config.toml
arch = "tc_resnet"
model = "multi-label audio tagger"
dataset = "short read English sentences (LibriTTS-R)"
train_examples = 26041
gain_aug_db = 10
noise_aug = 0.01
time_shift_ms = 50
n_mels = 64
hop_length = 160
input = "mfcc"
spec_augment = false
win_length = 512
norm = "groupnorm"
activation = "celu"
weight_standardization = false
depths = [3, 3, 3]
kernel_size = 9
stem = "single"
widths = [128, 160, 192]
num_labels = 200
init = "torch_default"
residual_init = "none"
optimizer = "muon"
muon_scale = "match_rms_adamw"
lr = 0.0036
momentum = 0.9
nesterov = true
orthogonalizer = "newton_schulz_5"
adamw_lr_other_params = 0.0024
l1_shrink = 0.003
steps = 12200
batch_size = 128
epochs = 60.0
lr_schedule = "step"
warmup_steps = 610
weight_decay = 0.06
adamw_weight_decay_other_params = 0.05
Rows from block 2 of a small multi-label audio tagger, named by matrix and row number. Rows with one number belong to one channel. Each number is 50 + 12 x the weight over its row's rms, rounded and kept within 0 to 99. All counts start at 0.
After each channel's rows are labels from the 100 clips, of 14976, where the channel reaches its highest value: "loudest" is the band of the loudest frequency at the time of the peak; "strongest on" is what is common among them. Only what is clearly more common there than usual is listed. The data: short read English sentences (LibriTTS-R). In brackets: how many of the 100, against the usual share in percent.
# convs0: first width-9 conv (model.blocks.2.convs.0.weight, 128x128x9, each kernel summed), inputs 0-127
# convs1: second width-9 conv (model.blocks.2.convs.1.weight, 128x128x9, transposed, each kernel summed), outputs 0-127

convs0.12:47 46 25 73 72 88 68 44 54 57 53 46 43 25 50 53 39 55 50 51 66 69 56 50 46 46 49 18 61 59 52 58 51 56 48 45 44 49 38 56 45 60 46 77 51 58 48 52 48 59 61 49 46 65 51 53 46 56 68 45 40 26 53 52 63 68 71 52 48 57 58 73 52 57 35 40 56 46 33 53 52 03 51 42 39 58 54 53 42 56 61 43 34 31 60 63 33 50 41 70 48 50 42 43 36 44 38 38 52 55 56 49 67 39 48 56 58 42 63 59 52 38 64 41 35 43 56 34
convs1.12:47 40 34 42 49 41 28 45 45 25 38 29 45 50 31 43 29 31 52 51 37 73 60 77 57 75 54 54 62 67 68 48 55 49 57 32 37 40 37 56 47 52 33 45 36 51 47 42 46 38 56 39 49 44 38 54 50 48 47 38 52 57 42 59 35 54 51 58 63 49 50 17 57 29 59 66 61 69 59 55 39 50 51 60 42 34 60 46 50 38 40 30 42 48 62 32 66 58 35 42 42 60 41 56 53 66 35 52 31 27 26 31 52 53 50 39 49 59 31 44 35 47 42 49 43 59 29 46
loudest: 250 to 500 Hz (40 vs 10.7)
strongest on: voice: male (72 vs 45.7)

convs0.90:66 55 76 69 21 34 56 50 48 60 35 38 49 60 49 44 63 66 31 32 48 64 36 25 52 55 20 51 50 55 58 52 57 46 42 79 55 52 43 49 46 45 62 36 54 63 63 54 56 42 61 41 51 35 49 27 46 43 56 39 63 55 55 55 49 51 24 44 57 54 54 22 57 58 44 51 37 51 35 57 51 41 41 52 52 63 60 61 51 56 17 40 54 63 35 46 43 57 53 60 54 45 41 53 50 55 46 39 50 65 44 68 73 40 41 37 33 58 43 81 55 41 53 33 44 55 43 26
convs1.90:58 39 52 42 55 49 39 52 41 50 51 54 47 57 45 37 56 48 28 59 41 38 53 52 46 35 32 40 47 27 58 63 62 65 40 66 55 60 37 74 40 78 20 56 63 59 14 34 51 39 47 49 43 52 41 36 27 55 49 53 35 47 60 73 70 60 67 52 51 44 45 31 48 44 46 70 46 61 51 56 65 44 48 67 40 52 50 33 50 60 38 43 39 41 60 26 47 47 49 34 90 52 58 26 43 46 61 40 50 43 59 37 54 53 60 47 59 56 41 57 49 60 55 71 50 46 55 68
loudest: 250 to 500 Hz (46 vs 10.7)
strongest on: voice: male (77 vs 45.7)

convs0.24:83 42 53 62 48 49 49 55 33 40 34 65 42 54 62 61 45 49 64 59 38 50 55 41 62 56 38 38 56 40 46 56 47 48 62 52 30 77 50 29 26 65 47 53 57 33 64 52 40 42 63 47 53 30 66 51 46 66 34 56 33 47 41 56 61 29 42 45 42 47 51 20 45 17 41 32 28 48 43 51 56 39 49 38 55 54 44 44 31 57 72 33 56 45 61 51 43 31 59 52 66 53 54 48 43 37 50 44 60 48 36 47 34 59 49 70 67 62 39 35 69 51 60 47 60 63 34 65
convs1.24:54 55 58 53 40 47 59 68 56 42 59 67 59 66 46 76 42 73 45 57 46 35 63 60 68 49 41 28 65 35 43 29 60 50 62 55 47 33 41 62 65 32 53 47 28 43 56 62 41 35 34 51 40 46 53 49 53 50 48 48 56 49 61 47 50 59 55 48 45 60 57 81 71 44 54 42 59 57 45 51 67 53 46 60 48 39 38 37 42 73 46 58 47 52 73 51 43 62 63 43 38 55 28 57 68 48 72 29 52 54 38 50 26 33 44 49 36 36 37 18 42 43 32 55 50 36 72 35
loudest: 250 to 500 Hz (37 vs 10.7)
strongest on: the word "to" (37 vs 14.6)

convs0.87:59 63 46 35 44 55 32 67 38 51 54 56 61 54 33 62 48 57 61 55 59 19 48 62 50 45 67 52 45 46 61 48 51 54 65 77 45 65 68 58 51 53 41 44 46 57 65 43 67 65 74 35 52 24 43 50 42 56 42 23 43 71 44 55 47 50 68 37 74 29 47 69 19 56 50 52 44 54 63 63 67 47 65 33 29 37 51 64 56 40 57 49 54 56 57 66 42 68 65 44 43 63 43 61 57 70 57 58 50 47 38 46 42 70 42 55 49 63 34 46 43 33 57 39 62 63 56 54
convs1.87:59 50 48 54 44 35 58 45 39 49 52 53 60 33 39 30 46 55 37 49 40 51 39 52 57 45 45 36 37 52 32 55 45 54 49 29 61 50 52 52 51 55 60 37 47 57 47 67 46 37 22 57 58 51 31 53 60 53 49 47 40 60 49 52 04 75 68 52 29 36 62 47 36 41 45 43 38 37 44 22 44 62 57 44 44 33 35 64 60 40 52 31 17 35 49 59 58 49 45 58 53 39 50 38 59 57 65 37 63 48 39 43 30 18 35 54 29 39 51 36 51 59 62 52 47 42 37 55
loudest: 250 to 500 Hz (32 vs 10.7)
strongest on: the word "is" (28 vs 8.4); the word "was" (28 vs 9.9)

convs0.18:43 75 45 53 59 39 57 67 48 45 58 26 41 60 61 58 72 38 38 44 53 37 31 36 57 35 55 45 51 40 67 53 67 63 64 62 59 43 65 50 45 49 56 52 76 68 54 31 39 51 41 45 63 38 61 46 37 57 44 37 50 37 97 40 71 34 43 55 53 54 39 48 63 55 47 39 48 52 60 22 49 44 53 45 53 41 57 41 55 48 65 40 46 44 45 48 53 47 51 56 57 63 46 49 55 27 58 46 36 69 54 82 50 40 36 43 38 38 85 59 52 44 44 39 42 38 47 53
convs1.18:59 49 58 59 39 60 30 37 48 66 51 62 51 44 42 58 53 60 77 35 46 27 27 37 53 45 58 45 50 74 52 73 28 29 33 60 63 43 45 48 67 32 48 48 48 52 58 49 41 54 46 54 44 44 55 60 55 68 52 46 43 55 33 46 49 80 61 57 30 66 47 43 53 65 50 62 46 37 42 60 45 75 45 77 33 42 43 52 52 63 62 34 70 46 51 48 62 44 51 52 54 34 42 51 67 53 52 53 29 57 40 33 52 73 49 74 65 54 60 56 74 51 70 61 58 50 36 56
loudest: 250 to 500 Hz (28 vs 10.7)
strongest on: voice: female (90 vs 54.3)

convs0.41:51 51 52 49 60 44 42 62 48 30 63 57 48 46 50 47 41 42 40 42 42 57 42 60 41 62 66 62 53 42 70 40 20 54 44 43 62 52 62 62 42 45 76 57 54 38 32 39 47 51 57 41 80 43 25 39 46 41 56 38 43 47 61 38 63 45 41 45 39 48 60 55 45 43 58 38 60 48 46 44 52 35 48 57 55 51 39 45 50 45 35 53 26 31 47 64 58 19 66 46 51 59 49 52 38 60 68 47 52 38 70 47 56 46 21 48 48 70 38 47 24 38 72 53 72 67 83 34
convs1.41:41 45 43 56 37 47 46 36 56 66 40 54 36 50 61 48 35 47 41 67 37 54 57 51 64 49 61 66 56 19 53 29 39 60 60 49 48 56 35 26 52 49 52 67 43 40 30 13 49 61 62 52 04 59 52 55 43 63 38 58 43 53 56 50 55 32 44 42 47 35 59 45 50 57 57 64 66 61 53 52 40 67 46 57 41 52 35 63 46 51 68 43 50 27 45 50 41 30 45 57 60 66 51 59 42 66 49 59 48 66 30 61 54 48 35 48 59 32 29 64 51 49 49 41 33 47 29 36
loudest: 2000 to 4000 Hz (73 vs 2)
strongest on: the word "she" (65 vs 5.7)

convs0.127:56 63 40 48 59 49 64 32 27 35 67 40 44 48 35 45 32 41 60 45 56 23 54 53 53 48 36 51 40 65 40 45 61 51 35 69 57 72 33 42 71 45 55 36 35 50 50 39 62 53 56 50 58 41 46 62 79 50 36 49 59 31 34 42 57 47 54 68 40 33 51 48 47 69 54 65 41 54 50 53 55 49 42 47 56 78 44 50 58 49 29 56 35 64 57 28 52 51 48 43 74 62 63 48 29 45 63 53 37 51 57 54 35 51 50 48 35 30 43 46 15 34 52 35 37 71 56 42
convs1.127:31 39 64 69 68 47 43 43 59 43 48 24 43 53 41 51 45 28 56 53 46 41 65 57 64 31 52 68 77 59 46 69 57 58 38 41 56 62 62 56 37 57 70 51 56 53 43 68 50 52 31 38 52 46 46 48 63 49 34 44 60 59 40 42 42 67 36 56 59 42 63 67 37 59 68 50 34 61 51 60 39 46 48 56 53 44 52 39 37 59 61 37 62 73 60 47 36 74 83 26 57 60 56 39 50 45 36 38 47 66 70 35 30 36 44 29 54 35 37 42 49 54 55 49 59 37 58 45
loudest: 250 to 500 Hz (56 vs 10.7)
strongest on: the word "you" (49 vs 15)

convs0.17:46 58 37 45 53 43 45 48 41 60 53 71 60 68 58 49 32 52 66 61 41 52 65 44 65 36 32 37 35 49 44 32 36 73 60 53 55 15 50 62 57 54 40 69 42 24 47 40 54 40 46 40 60 46 43 31 69 46 42 58 72 63 52 56 34 49 59 49 41 44 60 60 52 53 56 43 41 33 43 31 45 33 44 62 28 53 50 50 57 66 69 62 44 31 21 63 61 32 32 51 48 39 44 45 40 55 42 43 47 38 32 59 45 52 50 82 57 67 68 62 44 45 70 45 53 48 47 46
convs1.17:30 42 50 30 41 41 27 48 40 33 49 51 50 55 60 44 63 66 66 62 65 67 34 58 56 35 40 46 47 49 42 53 28 49 40 61 50 25 76 50 67 53 38 51 36 29 47 23 33 29 29 48 58 49 49 47 51 59 62 38 16 48 46 41 51 57 62 63 61 35 53 50 52 47 48 49 53 76 51 35 75 56 38 58 50 45 53 60 44 44 61 45 42 40 42 35 62 43 31 36 31 42 65 49 49 47 52 53 61 55 51 53 80 58 36 73 56 64 60 55 61 51 55 44 43 35 51 39
loudest: 2000 to 4000 Hz (28 vs 2)
strongest on: voice: male (72 vs 45.7)