Rows from block 3, named by matrix and row number. Rows with one number belong to one channel. Each number is 500 + 50 x the weight over its row's rms, rounded and kept within 0 to 999. All counts start at 0. Numbers have three digits each. After the name is the row's rms in percent of the matrix's.
# convs0: first width-9 conv, stride 2 (model.blocks.3.convs.0.weight, 160x128x9), inputs 88-109, a 9 kernel for each
# convs1: second width-9 conv (model.blocks.3.convs.1.weight, 160x160x9, transposed), outputs 92-114, a 9 kernel for each
convs0.85 103:519493494444432444489465459403438440419456501391344398473562500582499541524517472466455429513563511480503500523494461481519535500431409484475518555563601588516470464500482565581557522538486479495549575493428392442499537467481492454402422485491507485507546599587507492480515475447410531514551517469489498515562550559523502491462506517479423366481507481399490564652548504494484511399424484452505569565500496510447463499519496480497502489485522548556509539624613489477469467480551570439437417327372477471493490499532480490499422493495543509482497540626626582588552576502510483492514516481533536594
convs0.86 099:428426395461436434413465492442447532509486500472452452515573590602535532519454500507542481483487503455466467496497517531555525502492481506489462487467465459510527524572523533544481485468463411402394456476461498492436524542553570560541462430305515531505493475442404460550502610579567505501443496505431487507569535505482459445581586539522508436460464508484495475429442480517527493622535521490519500464447509370423422532538506518578565543503485473491412490475470429562575500485527590499426390424453470451593568500401573569557510441469444400501533571556600513495436456473550497489493478478421480528
convs0.87 105:444483514521518504506402331525532512504501436500573614502504548497519455429347386499503453489440502506496498489510479446478545572481442484468495521588562515464450497522491454454470462448450555497472410479411417495428412486425424467528529398486550516528495516498446430511538512516498498499530498495536524491489478476502498545447433475545525554539542504535479501522528538520480363587563483505547581592524512565627640572508547520483437479512609545528467408355376407473496506482522554552569576554511509500498480410496542505470478463465430472483607600563482473351347356415519503509534562497454448464
convs0.88 099:525545506517490511468482418424447423425412493554494470500482469442451472502525536505489484448459505480483510499489434501485480525526554369351419431499555585667549528499527528560515532519497395379426467547579567517437493473440518618585514535566443438452398455497543569572496478480451499483483502531504476467477518571563518523506491517489471507503466477531516554514580609595513448492453494488513519531556625450480525471412490568493425497516502549545484476458457365457475484418464505513516537620576517510484462411458420382391463570495516452504552535500486413462456450404492513534553574514491517594
convs0.89 101:415459475446414314415505493530586617648487545516506427479489461467467487447469461516576631594537509502524638499499490500546576601604664515590620587498482497472501488448477443473471495499492574544473416436447518551501483515508499486483542516440445445466490467460524520526532533513463388469446500490500498503511518501514487435502484475499491474522509507509487509532514483466465508522507524505493456499472479421452475518561586501472492564595577496451474472516511482448457460513497558555576509530476516546577597577540526459498475483543510492369450448432455505489457403362483503511528512480458422419
convs0.90 100:526501546572569519511492421501405338416500535424446503493498541533502511510518590548473432471474488495542526542496461481500555553533531526558537476469503488506501533516478468489548560514575419403364485486536538536531450500510527509523530567574488458486466511506506496502461467527507503505474433441483475487494513528508514441631568516472505498568599565540553519527517478451543633567514527523529481466500550545540521455433446491477434466414455457464514583593580483477415433484423458493510407494491493399476474402340466442437446473468521506506600570546512468541480489557490475462529537532526472463
convs0.91 105:495504520404352344445467535501518470440415460463494499473570560519450473448500521556502516444452493500423357489546536443382396437505508484472509591654642478436379552525508455408407427432445545496466511457498455499558493500441400402394491491533547553514526521488476500506442404431480575537511458478526514460457486504518546600533526506456403303299372474510483478465449471483494487600564500460458445505551609478500498470476504523615638589500542503531547535462498505511554518541512551526541453486452507484548496472373456387409437410465539556570467450466473430320375442557482493514477475481506498534
convs1.85 104:438490475480475506526481429516436505482454401486523517426509478452490366473449504529466552508391391527505535502454501461440509468432464479448403507499524422481583454453439453526475461466517437487568530510515512494483576546553513482474458511501501489448445379421444501552555505500462416478539580525522553501502478504470435521566463440485502502519547615505530549566433482491525497532475442464467500473578603480509460437499532494477553546474490521522507508483510459423430472532520485470471569585492456409472488494472455477440505570556503472484378427476540555523442453544569511499526498501549547495422501480503486413430433509
convs1.86 080:467466501533506459415454601384422483519484360344421553419471487496547517502489479417427450523651562530550415509509574588511494496507512476522610525477489533504520411496527625471469413476533462534581485487490481481532529505435439472499508508628549465536537495413435518537454469439423413508511595583546512500492497507512528539519479399473634517470489444466460492477431466491420457522469443497506383318416552476501518497512472464498524514491496502523516526567489499491541508579542459495490508489505524522422403474514543558503471532527500503556470496495515501497522571509537525519574585478451475403412430435477531625491502608
convs1.87 098:459511483463525558532440491491505455380533513498449494419488519450439550574542619510571513435491518438541519543421496518488452490570438456498501465483472478499538505474489556519434493469494495487543534582504529582545538549496522502419503490507586564498445463482441532512485516531512509499510496573471502543556534556496460463495483485595602529465430620496498476486447498474454517310464502494481500506517579468465541526503491480469527392349373460489499643635618495460443481507553539492535507552502469463513524495479627609591511494566543511427539477486436426466598596486514442482443473541569477511535503464494502403408469518
convs1.88 096:491533536496519418487502525422505529484524492537538493496484521457561555512523504463474450429485521574523528466450494541720632490475501430468432521522472483492501464519581532584551489518559536498517514622609585540535534406452518506493476484566484472432474621577478476461492471545486482504488466511557481468492629549526547573424420390328400473517515472441496483443509495544502518441479534511551497429377490600514504487482418461496473532500483460500509479488533482426453453568567600459522585555489547564552502501504556535505455425500551535492522594540564524504495474595520500513553540525447470524504541495387486499479519535
convs1.89 106:537557504505486515494470414538437408436453466489505491496465546488458479518456500499515516489435458445457498494516508507507452460475505492519497507486447487545556470490451414488512506520444528512490587550483452482469502513494495467468420463445459471556508494529435461519466500460397473493558531619463501506435390523545509513542534516521541565567497562560539494373356410405518504516498516486499491532520498442501464448508454282341518488423475446400449471465502411361426513492469535500488496479375433509494524517495494515504532459437438423396430523512492488485507502445492501487505559548495500427506519537446435493473401431
convs1.90 101:474501530522486526573531500458438460495477504475444433597487434446505514472498509643570551526490433444513491550518475510484477464491460522418434445428444472459500444431483479467477457469557497522460454427480548609524421515474507484448485506491496577466411472420426444442532477424476481500522568632645508499524573533503541537488416480517541490475445518479510560530499452488499469632661613516428490497565557514493491576499438493543495466448458508475470466487624514474458535474425383413507417386458515597509520517579508433442589551445530485504525544517464492466487459519488430504497499504495560577444470503484495500548485449
convs1.91 107:408446475491471544530405518449459507551617606500457486531541561572469504520513531427415443429475474454547581449479544487464499495518502505508521519524483470498470418444408441459478513530544493607560574644564505541583496503511499470485492473547465551552484418395566568455506499425411523507497528590405465440478478528518501536463497498505534569492475594502513477499466488527562484514519566491502488485514503425476501519540495457483525467495481473502454459457458575552551473561529469504492507496576578480423470493486505555569564482409450531530491479484533601638523515498515508502491486501604512577455476526515423436439526495