{
  "model": "multi-label audio tagger",
  "hop_length": 160,
  "win_length": 512,
  "arch": "tc_resnet",
  "depths": [3, 3, 3],
  "kernel_size": 9,
  "init": "torch_default",
  "residual_init": "none",
  "lr": 0.0036,
  "nesterov": true,
  "adamw_lr_other_params": 0.0024,
  "l1_shrink": 0.003,
  "warmup_steps": 610
}
Rows from block 2 of a small multi-label audio tagger, named by matrix and row number. Rows with one number belong to one channel. Each number is 200 + 20 x the weight over its row's rms, rounded and kept within 0 to 999. All counts start at 0. After the name is the row's rms in percent of the matrix's.
After each channel's rows are labels from the 100 clips, of 14976, where the channel reaches its highest value: "top examples" is what is common among them; "loudest band" is the band of the loudest frequency at the time of the peak. Only what is clearly more common there than usual is listed. The data: short read English sentences (LibriTTS-R).
# convs0: first width-9 conv (model.blocks.2.convs.0.weight, 128x128x9, each kernel summed), inputs 0-127
# convs1: second width-9 conv (model.blocks.2.convs.1.weight, 128x128x9, transposed, each kernel summed), outputs 0-127

convs0.21,086,241,237,182,176,192,177,220,188,176,191,219,194,184,159,190,184,194,180,149,182,181,196,209,180,197,217,242,203,194,174,208,209,211,220,230,223,235,197,188,203,197,213,181,155,213,225,192,195,177,197,196,179,208,247,172,194,165,195,209,185,190,181,188,193,165,191,187,198,189,188,201,215,202,194,158,205,206,219,191,217,208,162,197,161,219,219,200,216,199,197,212,238,200,221,232,194,189,188,189,191,178,174,192,180,170,193,194,220,182,206,152,202,198,169,188,203,207,205,204,205,199,188,150,212,183,194,185,208
convs1.21,117,205,223,199,196,200,177,190,185,184,171,183,131,210,210,187,188,204,165,185,182,172,217,200,212,179,187,181,208,191,231,166,216,190,175,184,179,176,233,213,229,171,216,182,181,190,196,209,216,194,177,194,230,185,206,200,199,194,175,180,185,184,179,213,189,179,214,216,172,193,218,242,205,196,225,217,196,193,188,181,207,203,220,223,187,174,198,192,191,175,227,177,154,188,204,222,196,152,187,222,178,190,183,208,204,221,193,193,225,225,177,166,203,167,213,201,174,202,180,227,158,194,211,165,195,204,211,224,207
top examples: the word "you"
loudest band: 250 to 500 Hz

convs0.98,118,169,198,193,212,217,182,230,199,188,166,217,168,163,178,193,195,202,193,184,226,211,186,230,187,241,174,181,199,192,158,211,188,237,211,199,212,224,210,203,217,190,191,214,196,204,202,239,192,213,228,183,209,148,218,203,197,211,184,209,190,194,184,198,192,203,214,185,201,175,223,168,197,234,180,146,208,194,230,178,241,191,203,218,167,227,241,176,195,180,202,211,193,213,216,208,188,195,194,203,229,167,190,224,167,201,193,196,222,200,183,202,230,189,187,198,190,238,189,204,175,184,193,185,184,161,210,188,179
convs1.98,095,211,172,179,216,171,198,172,217,176,222,197,177,208,187,209,204,214,184,208,185,210,187,180,232,180,212,178,173,215,187,214,218,189,220,176,191,201,197,157,142,156,188,169,217,177,199,214,191,163,188,196,185,176,188,196,203,224,203,209,203,211,207,215,176,189,172,165,175,189,212,216,225,196,186,195,204,204,217,217,189,158,191,187,246,204,225,204,225,199,181,207,228,182,170,201,174,210,197,172,179,148,205,183,162,185,219,218,187,194,223,204,196,177,174,236,184,215,184,177,190,219,208,179,210,197,197,220,200
top examples: the word "you"
loudest band: 250 to 500 Hz

convs0.36,102,186,184,216,185,194,205,179,214,180,229,214,204,154,228,212,188,175,156,214,178,177,183,217,200,203,212,209,189,205,207,178,214,174,182,196,190,206,202,204,191,197,194,202,212,186,200,181,192,159,176,185,206,217,200,220,216,187,191,220,206,191,184,232,171,247,223,202,175,203,211,210,156,205,163,224,176,188,198,195,186,230,249,209,221,165,209,210,186,193,211,197,226,221,165,182,212,219,166,199,209,216,194,141,220,173,197,211,192,167,197,212,238,228,198,184,186,212,233,222,186,203,188,189,181,188,199,212,230
convs1.36,119,169,202,181,229,211,202,177,193,190,212,217,176,186,206,172,210,219,181,189,213,176,193,181,229,181,189,173,193,215,217,152,218,185,173,195,192,196,184,190,187,180,225,203,177,191,196,198,183,156,184,204,216,199,187,190,180,182,205,212,197,222,165,190,187,198,245,181,161,234,202,210,200,187,172,181,226,197,168,180,207,231,200,223,216,195,219,202,177,172,192,219,176,232,175,212,176,210,189,205,182,205,191,175,164,223,185,221,199,150,215,217,151,172,194,201,207,202,202,200,199,158,174,164,210,195,191,201,184
top examples: the word "i"
loudest band: 500 to 1000 Hz; 1000 to 2000 Hz

convs0.32,080,199,217,211,195,198,166,168,167,188,208,230,230,207,220,211,200,193,190,235,209,246,215,195,180,238,213,195,204,195,216,199,247,229,195,202,200,217,227,193,239,182,216,177,147,208,191,199,229,194,171,184,196,186,168,204,188,196,174,199,210,198,197,189,208,188,218,171,185,224,195,206,183,196,204,200,185,181,164,194,179,193,214,189,219,179,208,195,222,233,162,200,168,216,177,189,201,210,174,212,171,228,206,171,196,225,194,216,227,212,227,184,201,183,193,196,186,209,218,188,171,172,195,189,207,165,189,214,147
convs1.32,088,159,194,188,188,186,201,185,221,195,219,213,167,175,190,193,202,201,213,191,183,167,221,220,192,245,185,191,208,198,254,184,202,188,188,176,192,211,237,206,194,173,204,197,211,193,187,192,205,220,210,222,210,198,204,217,217,201,195,224,191,168,203,177,196,145,195,156,178,187,184,181,176,172,213,220,222,206,210,202,178,191,180,207,206,222,195,180,212,203,195,202,188,184,227,222,155,181,188,188,211,196,198,152,217,199,135,207,183,201,180,198,187,195,180,174,205,180,178,211,191,218,213,186,220,229,186,167,241
top examples: voice: male
loudest band: 500 to 1000 Hz

convs0.42,107,198,194,226,199,203,209,195,198,177,187,178,207,193,181,165,162,201,199,208,182,186,185,139,243,227,224,189,207,200,209,182,201,200,194,205,218,200,207,155,210,197,156,200,229,228,209,224,194,229,208,194,227,215,195,198,181,213,189,193,178,206,212,215,203,211,218,190,175,199,195,217,198,206,174,192,241,216,185,193,212,255,198,227,180,207,178,231,179,215,183,176,202,208,195,191,202,169,221,197,194,192,177,170,192,185,197,182,212,185,254,158,206,215,230,207,189,209,163,157,182,235,198,182,195,215,204,205,203
convs1.42,092,194,174,210,193,200,230,192,176,177,173,196,187,203,202,188,157,188,177,171,190,240,190,152,234,175,176,228,202,176,169,191,188,225,214,192,183,194,179,216,216,214,181,208,188,177,166,177,188,189,186,181,218,217,173,185,205,201,192,191,200,189,179,208,190,196,162,210,197,212,182,224,183,211,201,209,177,168,153,218,225,195,187,160,209,183,204,157,163,199,179,167,193,190,178,222,174,208,206,191,186,191,183,195,186,216,159,200,212,204,198,167,203,189,211,210,221,195,207,189,172,184,178,195,163,174,185,168,198
top examples: voice: male
loudest band: 500 to 1000 Hz; 250 to 500 Hz

convs0.100,114,223,208,173,172,204,226,214,182,179,227,246,190,175,202,170,210,189,159,229,204,191,189,191,193,205,222,192,193,194,144,197,176,218,191,188,197,188,186,225,212,179,240,179,213,204,195,206,208,229,192,216,156,223,204,186,218,227,203,216,211,223,215,159,196,212,203,196,187,199,195,212,209,201,204,186,206,191,186,193,172,235,210,213,192,186,136,166,202,194,191,201,198,241,211,206,201,196,218,191,186,197,180,153,190,188,184,193,189,184,200,207,202,206,165,193,222,208,207,192,193,144,207,210,184,237,193,237,203
convs1.100,147,194,189,201,197,223,191,176,184,213,192,194,213,205,192,193,186,196,214,206,196,212,222,204,175,200,239,212,227,221,107,181,124,178,182,204,195,216,177,196,202,197,218,191,203,212,199,189,210,183,222,191,205,205,175,190,200,191,205,210,213,194,184,188,153,210,203,202,189,204,196,219,176,193,199,238,229,198,181,190,191,229,224,195,186,185,158,146,209,181,189,200,204,190,216,202,183,186,207,216,187,210,232,162,187,206,179,211,219,187,208,212,218,190,172,198,208,218,184,202,174,156,191,190,208,205,222,226,211
top examples: the word "was"; the word "is"
loudest band: 4000 to 8000 Hz

convs0.49,114,228,226,183,224,205,194,195,192,202,224,201,176,188,226,224,167,206,190,180,131,222,209,238,216,189,201,208,193,228,202,208,206,219,206,231,207,216,210,209,243,224,233,202,192,224,205,204,222,202,195,182,178,223,234,211,205,186,213,226,206,200,189,206,214,226,220,204,250,212,192,218,208,213,179,207,194,185,176,185,189,195,188,185,186,195,159,204,191,226,173,219,195,221,196,192,191,212,197,193,199,238,217,199,211,184,153,206,167,194,164,192,193,213,168,210,167,203,141,232,185,197,192,200,221,192,207,186,202
convs1.49,073,166,203,188,245,196,198,223,210,209,179,166,184,181,205,189,220,188,168,180,235,186,199,207,206,230,226,205,206,228,210,154,214,178,227,210,198,202,199,205,201,221,169,174,164,183,166,198,194,210,203,172,198,205,207,196,250,198,193,207,220,183,209,164,197,166,183,199,209,193,206,189,193,197,182,228,199,200,160,217,185,195,189,202,230,205,237,169,205,160,218,218,193,163,226,206,179,197,172,161,179,173,193,192,196,166,223,186,220,213,210,186,191,204,192,243,181,208,220,193,191,175,221,209,192,193,205,180,182
top examples: the word "was"
loudest band: 250 to 500 Hz

convs0.64,086,187,212,203,181,228,159,231,204,175,179,204,218,208,191,188,223,178,219,201,211,205,176,190,202,187,201,255,202,186,209,206,174,189,171,183,211,183,212,185,158,214,209,230,193,184,173,192,209,193,170,190,197,158,186,171,205,200,226,205,190,201,205,214,216,201,179,208,209,173,219,181,151,209,205,167,194,199,176,220,195,207,176,238,235,211,233,174,183,165,218,237,214,196,233,227,224,244,204,202,198,172,166,201,225,203,219,225,216,189,201,213,221,202,194,179,211,197,208,234,178,192,203,217,192,199,217,191,178
convs1.64,113,192,180,192,186,199,190,192,202,164,203,237,197,191,205,218,228,211,168,167,197,204,210,245,203,134,208,178,184,191,227,159,180,171,198,203,199,184,207,177,170,209,166,196,208,203,190,187,225,189,138,209,210,175,230,223,187,188,186,203,206,203,207,195,201,215,194,215,206,230,213,200,206,205,183,215,200,197,181,168,205,153,177,207,196,203,213,220,178,173,210,185,163,189,207,195,215,181,208,180,189,139,168,208,184,206,201,211,189,219,198,179,199,197,200,198,205,177,216,200,193,189,201,187,226,157,185,218,227
top examples: the word "i"
loudest band: 250 to 500 Hz

convs0.11,122,198,232,221,209,225,172,235,193,183,216,212,197,186,193,229,200,201,175,231,216,225,197,184,171,193,200,188,203,203,195,191,219,251,199,185,216,216,196,189,169,166,221,209,187,198,263,201,222,191,196,206,168,167,186,244,184,172,181,206,165,193,178,191,184,218,206,163,172,211,209,194,177,161,191,165,213,203,241,185,170,206,213,194,199,185,176,185,234,178,230,213,202,202,188,202,207,175,193,198,209,206,197,190,168,194,176,224,179,210,196,228,198,156,201,203,200,194,202,211,204,196,185,188,191,183,200,206,158
convs1.11,136,183,209,213,181,172,179,204,181,236,209,224,175,204,206,231,227,193,178,214,200,186,194,248,216,196,227,190,164,205,216,191,222,164,193,194,186,178,182,149,174,171,221,189,228,203,211,195,220,214,185,231,201,201,192,224,200,178,192,205,183,202,195,154,198,207,232,168,177,191,195,193,195,182,203,208,212,186,186,171,219,198,210,233,169,206,182,238,199,214,203,175,208,173,200,183,219,208,188,207,206,202,196,150,179,202,198,197,173,223,197,197,223,151,189,208,213,203,221,208,213,254,183,191,216,189,231,189,189
top examples: voice: female
loudest band: 250 to 500 Hz

convs0.95,121,201,182,194,199,221,209,220,211,182,217,158,179,204,223,229,207,212,211,228,181,228,224,140,181,176,184,205,206,197,193,218,176,233,202,210,236,220,211,193,212,203,237,190,194,219,184,192,204,171,177,204,209,199,214,209,194,196,171,216,192,189,201,191,206,221,200,191,211,193,200,194,205,171,155,197,209,198,215,182,198,197,194,185,203,177,206,176,183,188,187,186,202,206,215,208,210,201,174,189,210,199,178,222,217,199,215,236,261,188,187,214,227,168,194,187,134,208,187,203,174,180,164,233,179,172,224,239,213
convs1.95,089,203,219,231,193,211,204,196,201,197,197,212,219,203,195,209,193,210,206,188,202,164,194,276,239,190,245,203,195,201,217,226,195,216,197,194,201,205,219,187,203,200,185,174,179,195,223,196,231,208,195,208,201,186,177,275,204,172,178,241,174,209,185,205,211,193,220,207,209,240,193,203,197,177,212,191,207,238,235,203,202,154,187,182,222,186,234,212,204,195,196,219,222,217,211,201,207,202,209,208,220,237,177,208,199,222,171,208,174,188,214,219,171,223,211,211,208,189,205,169,218,205,205,234,205,185,215,190,229
top examples: voice: female
loudest band: 250 to 500 Hz; 500 to 1000 Hz

convs0.4,100,224,217,210,174,220,183,204,208,141,196,232,216,166,177,170,232,194,201,183,186,224,169,221,187,217,209,216,162,206,198,214,192,217,213,193,211,176,201,201,184,191,212,174,219,208,205,221,210,176,213,217,182,226,206,197,244,201,176,185,244,183,195,192,222,195,183,221,173,186,220,215,183,166,220,188,202,185,173,192,164,223,164,213,223,190,201,181,243,184,235,211,206,247,209,204,209,224,194,213,193,188,182,207,216,189,196,200,160,198,195,179,204,202,211,204,211,189,179,198,238,206,173,208,168,196,225,193,192
convs1.4,090,148,194,197,203,210,207,205,211,205,192,188,196,209,216,226,204,168,178,202,193,211,178,198,209,172,194,181,175,183,205,176,232,225,202,208,187,211,213,203,218,207,184,195,225,220,213,229,213,148,162,202,214,211,225,205,192,188,152,208,218,212,181,190,175,216,176,219,193,203,186,199,237,250,197,191,189,191,160,184,178,190,206,182,167,207,192,208,157,226,184,161,191,186,188,200,212,191,210,180,211,178,184,238,211,176,195,213,184,216,207,199,182,222,242,180,195,220,194,174,194,192,210,239,191,232,238,183,190
top examples: the word "i"
loudest band: 500 to 1000 Hz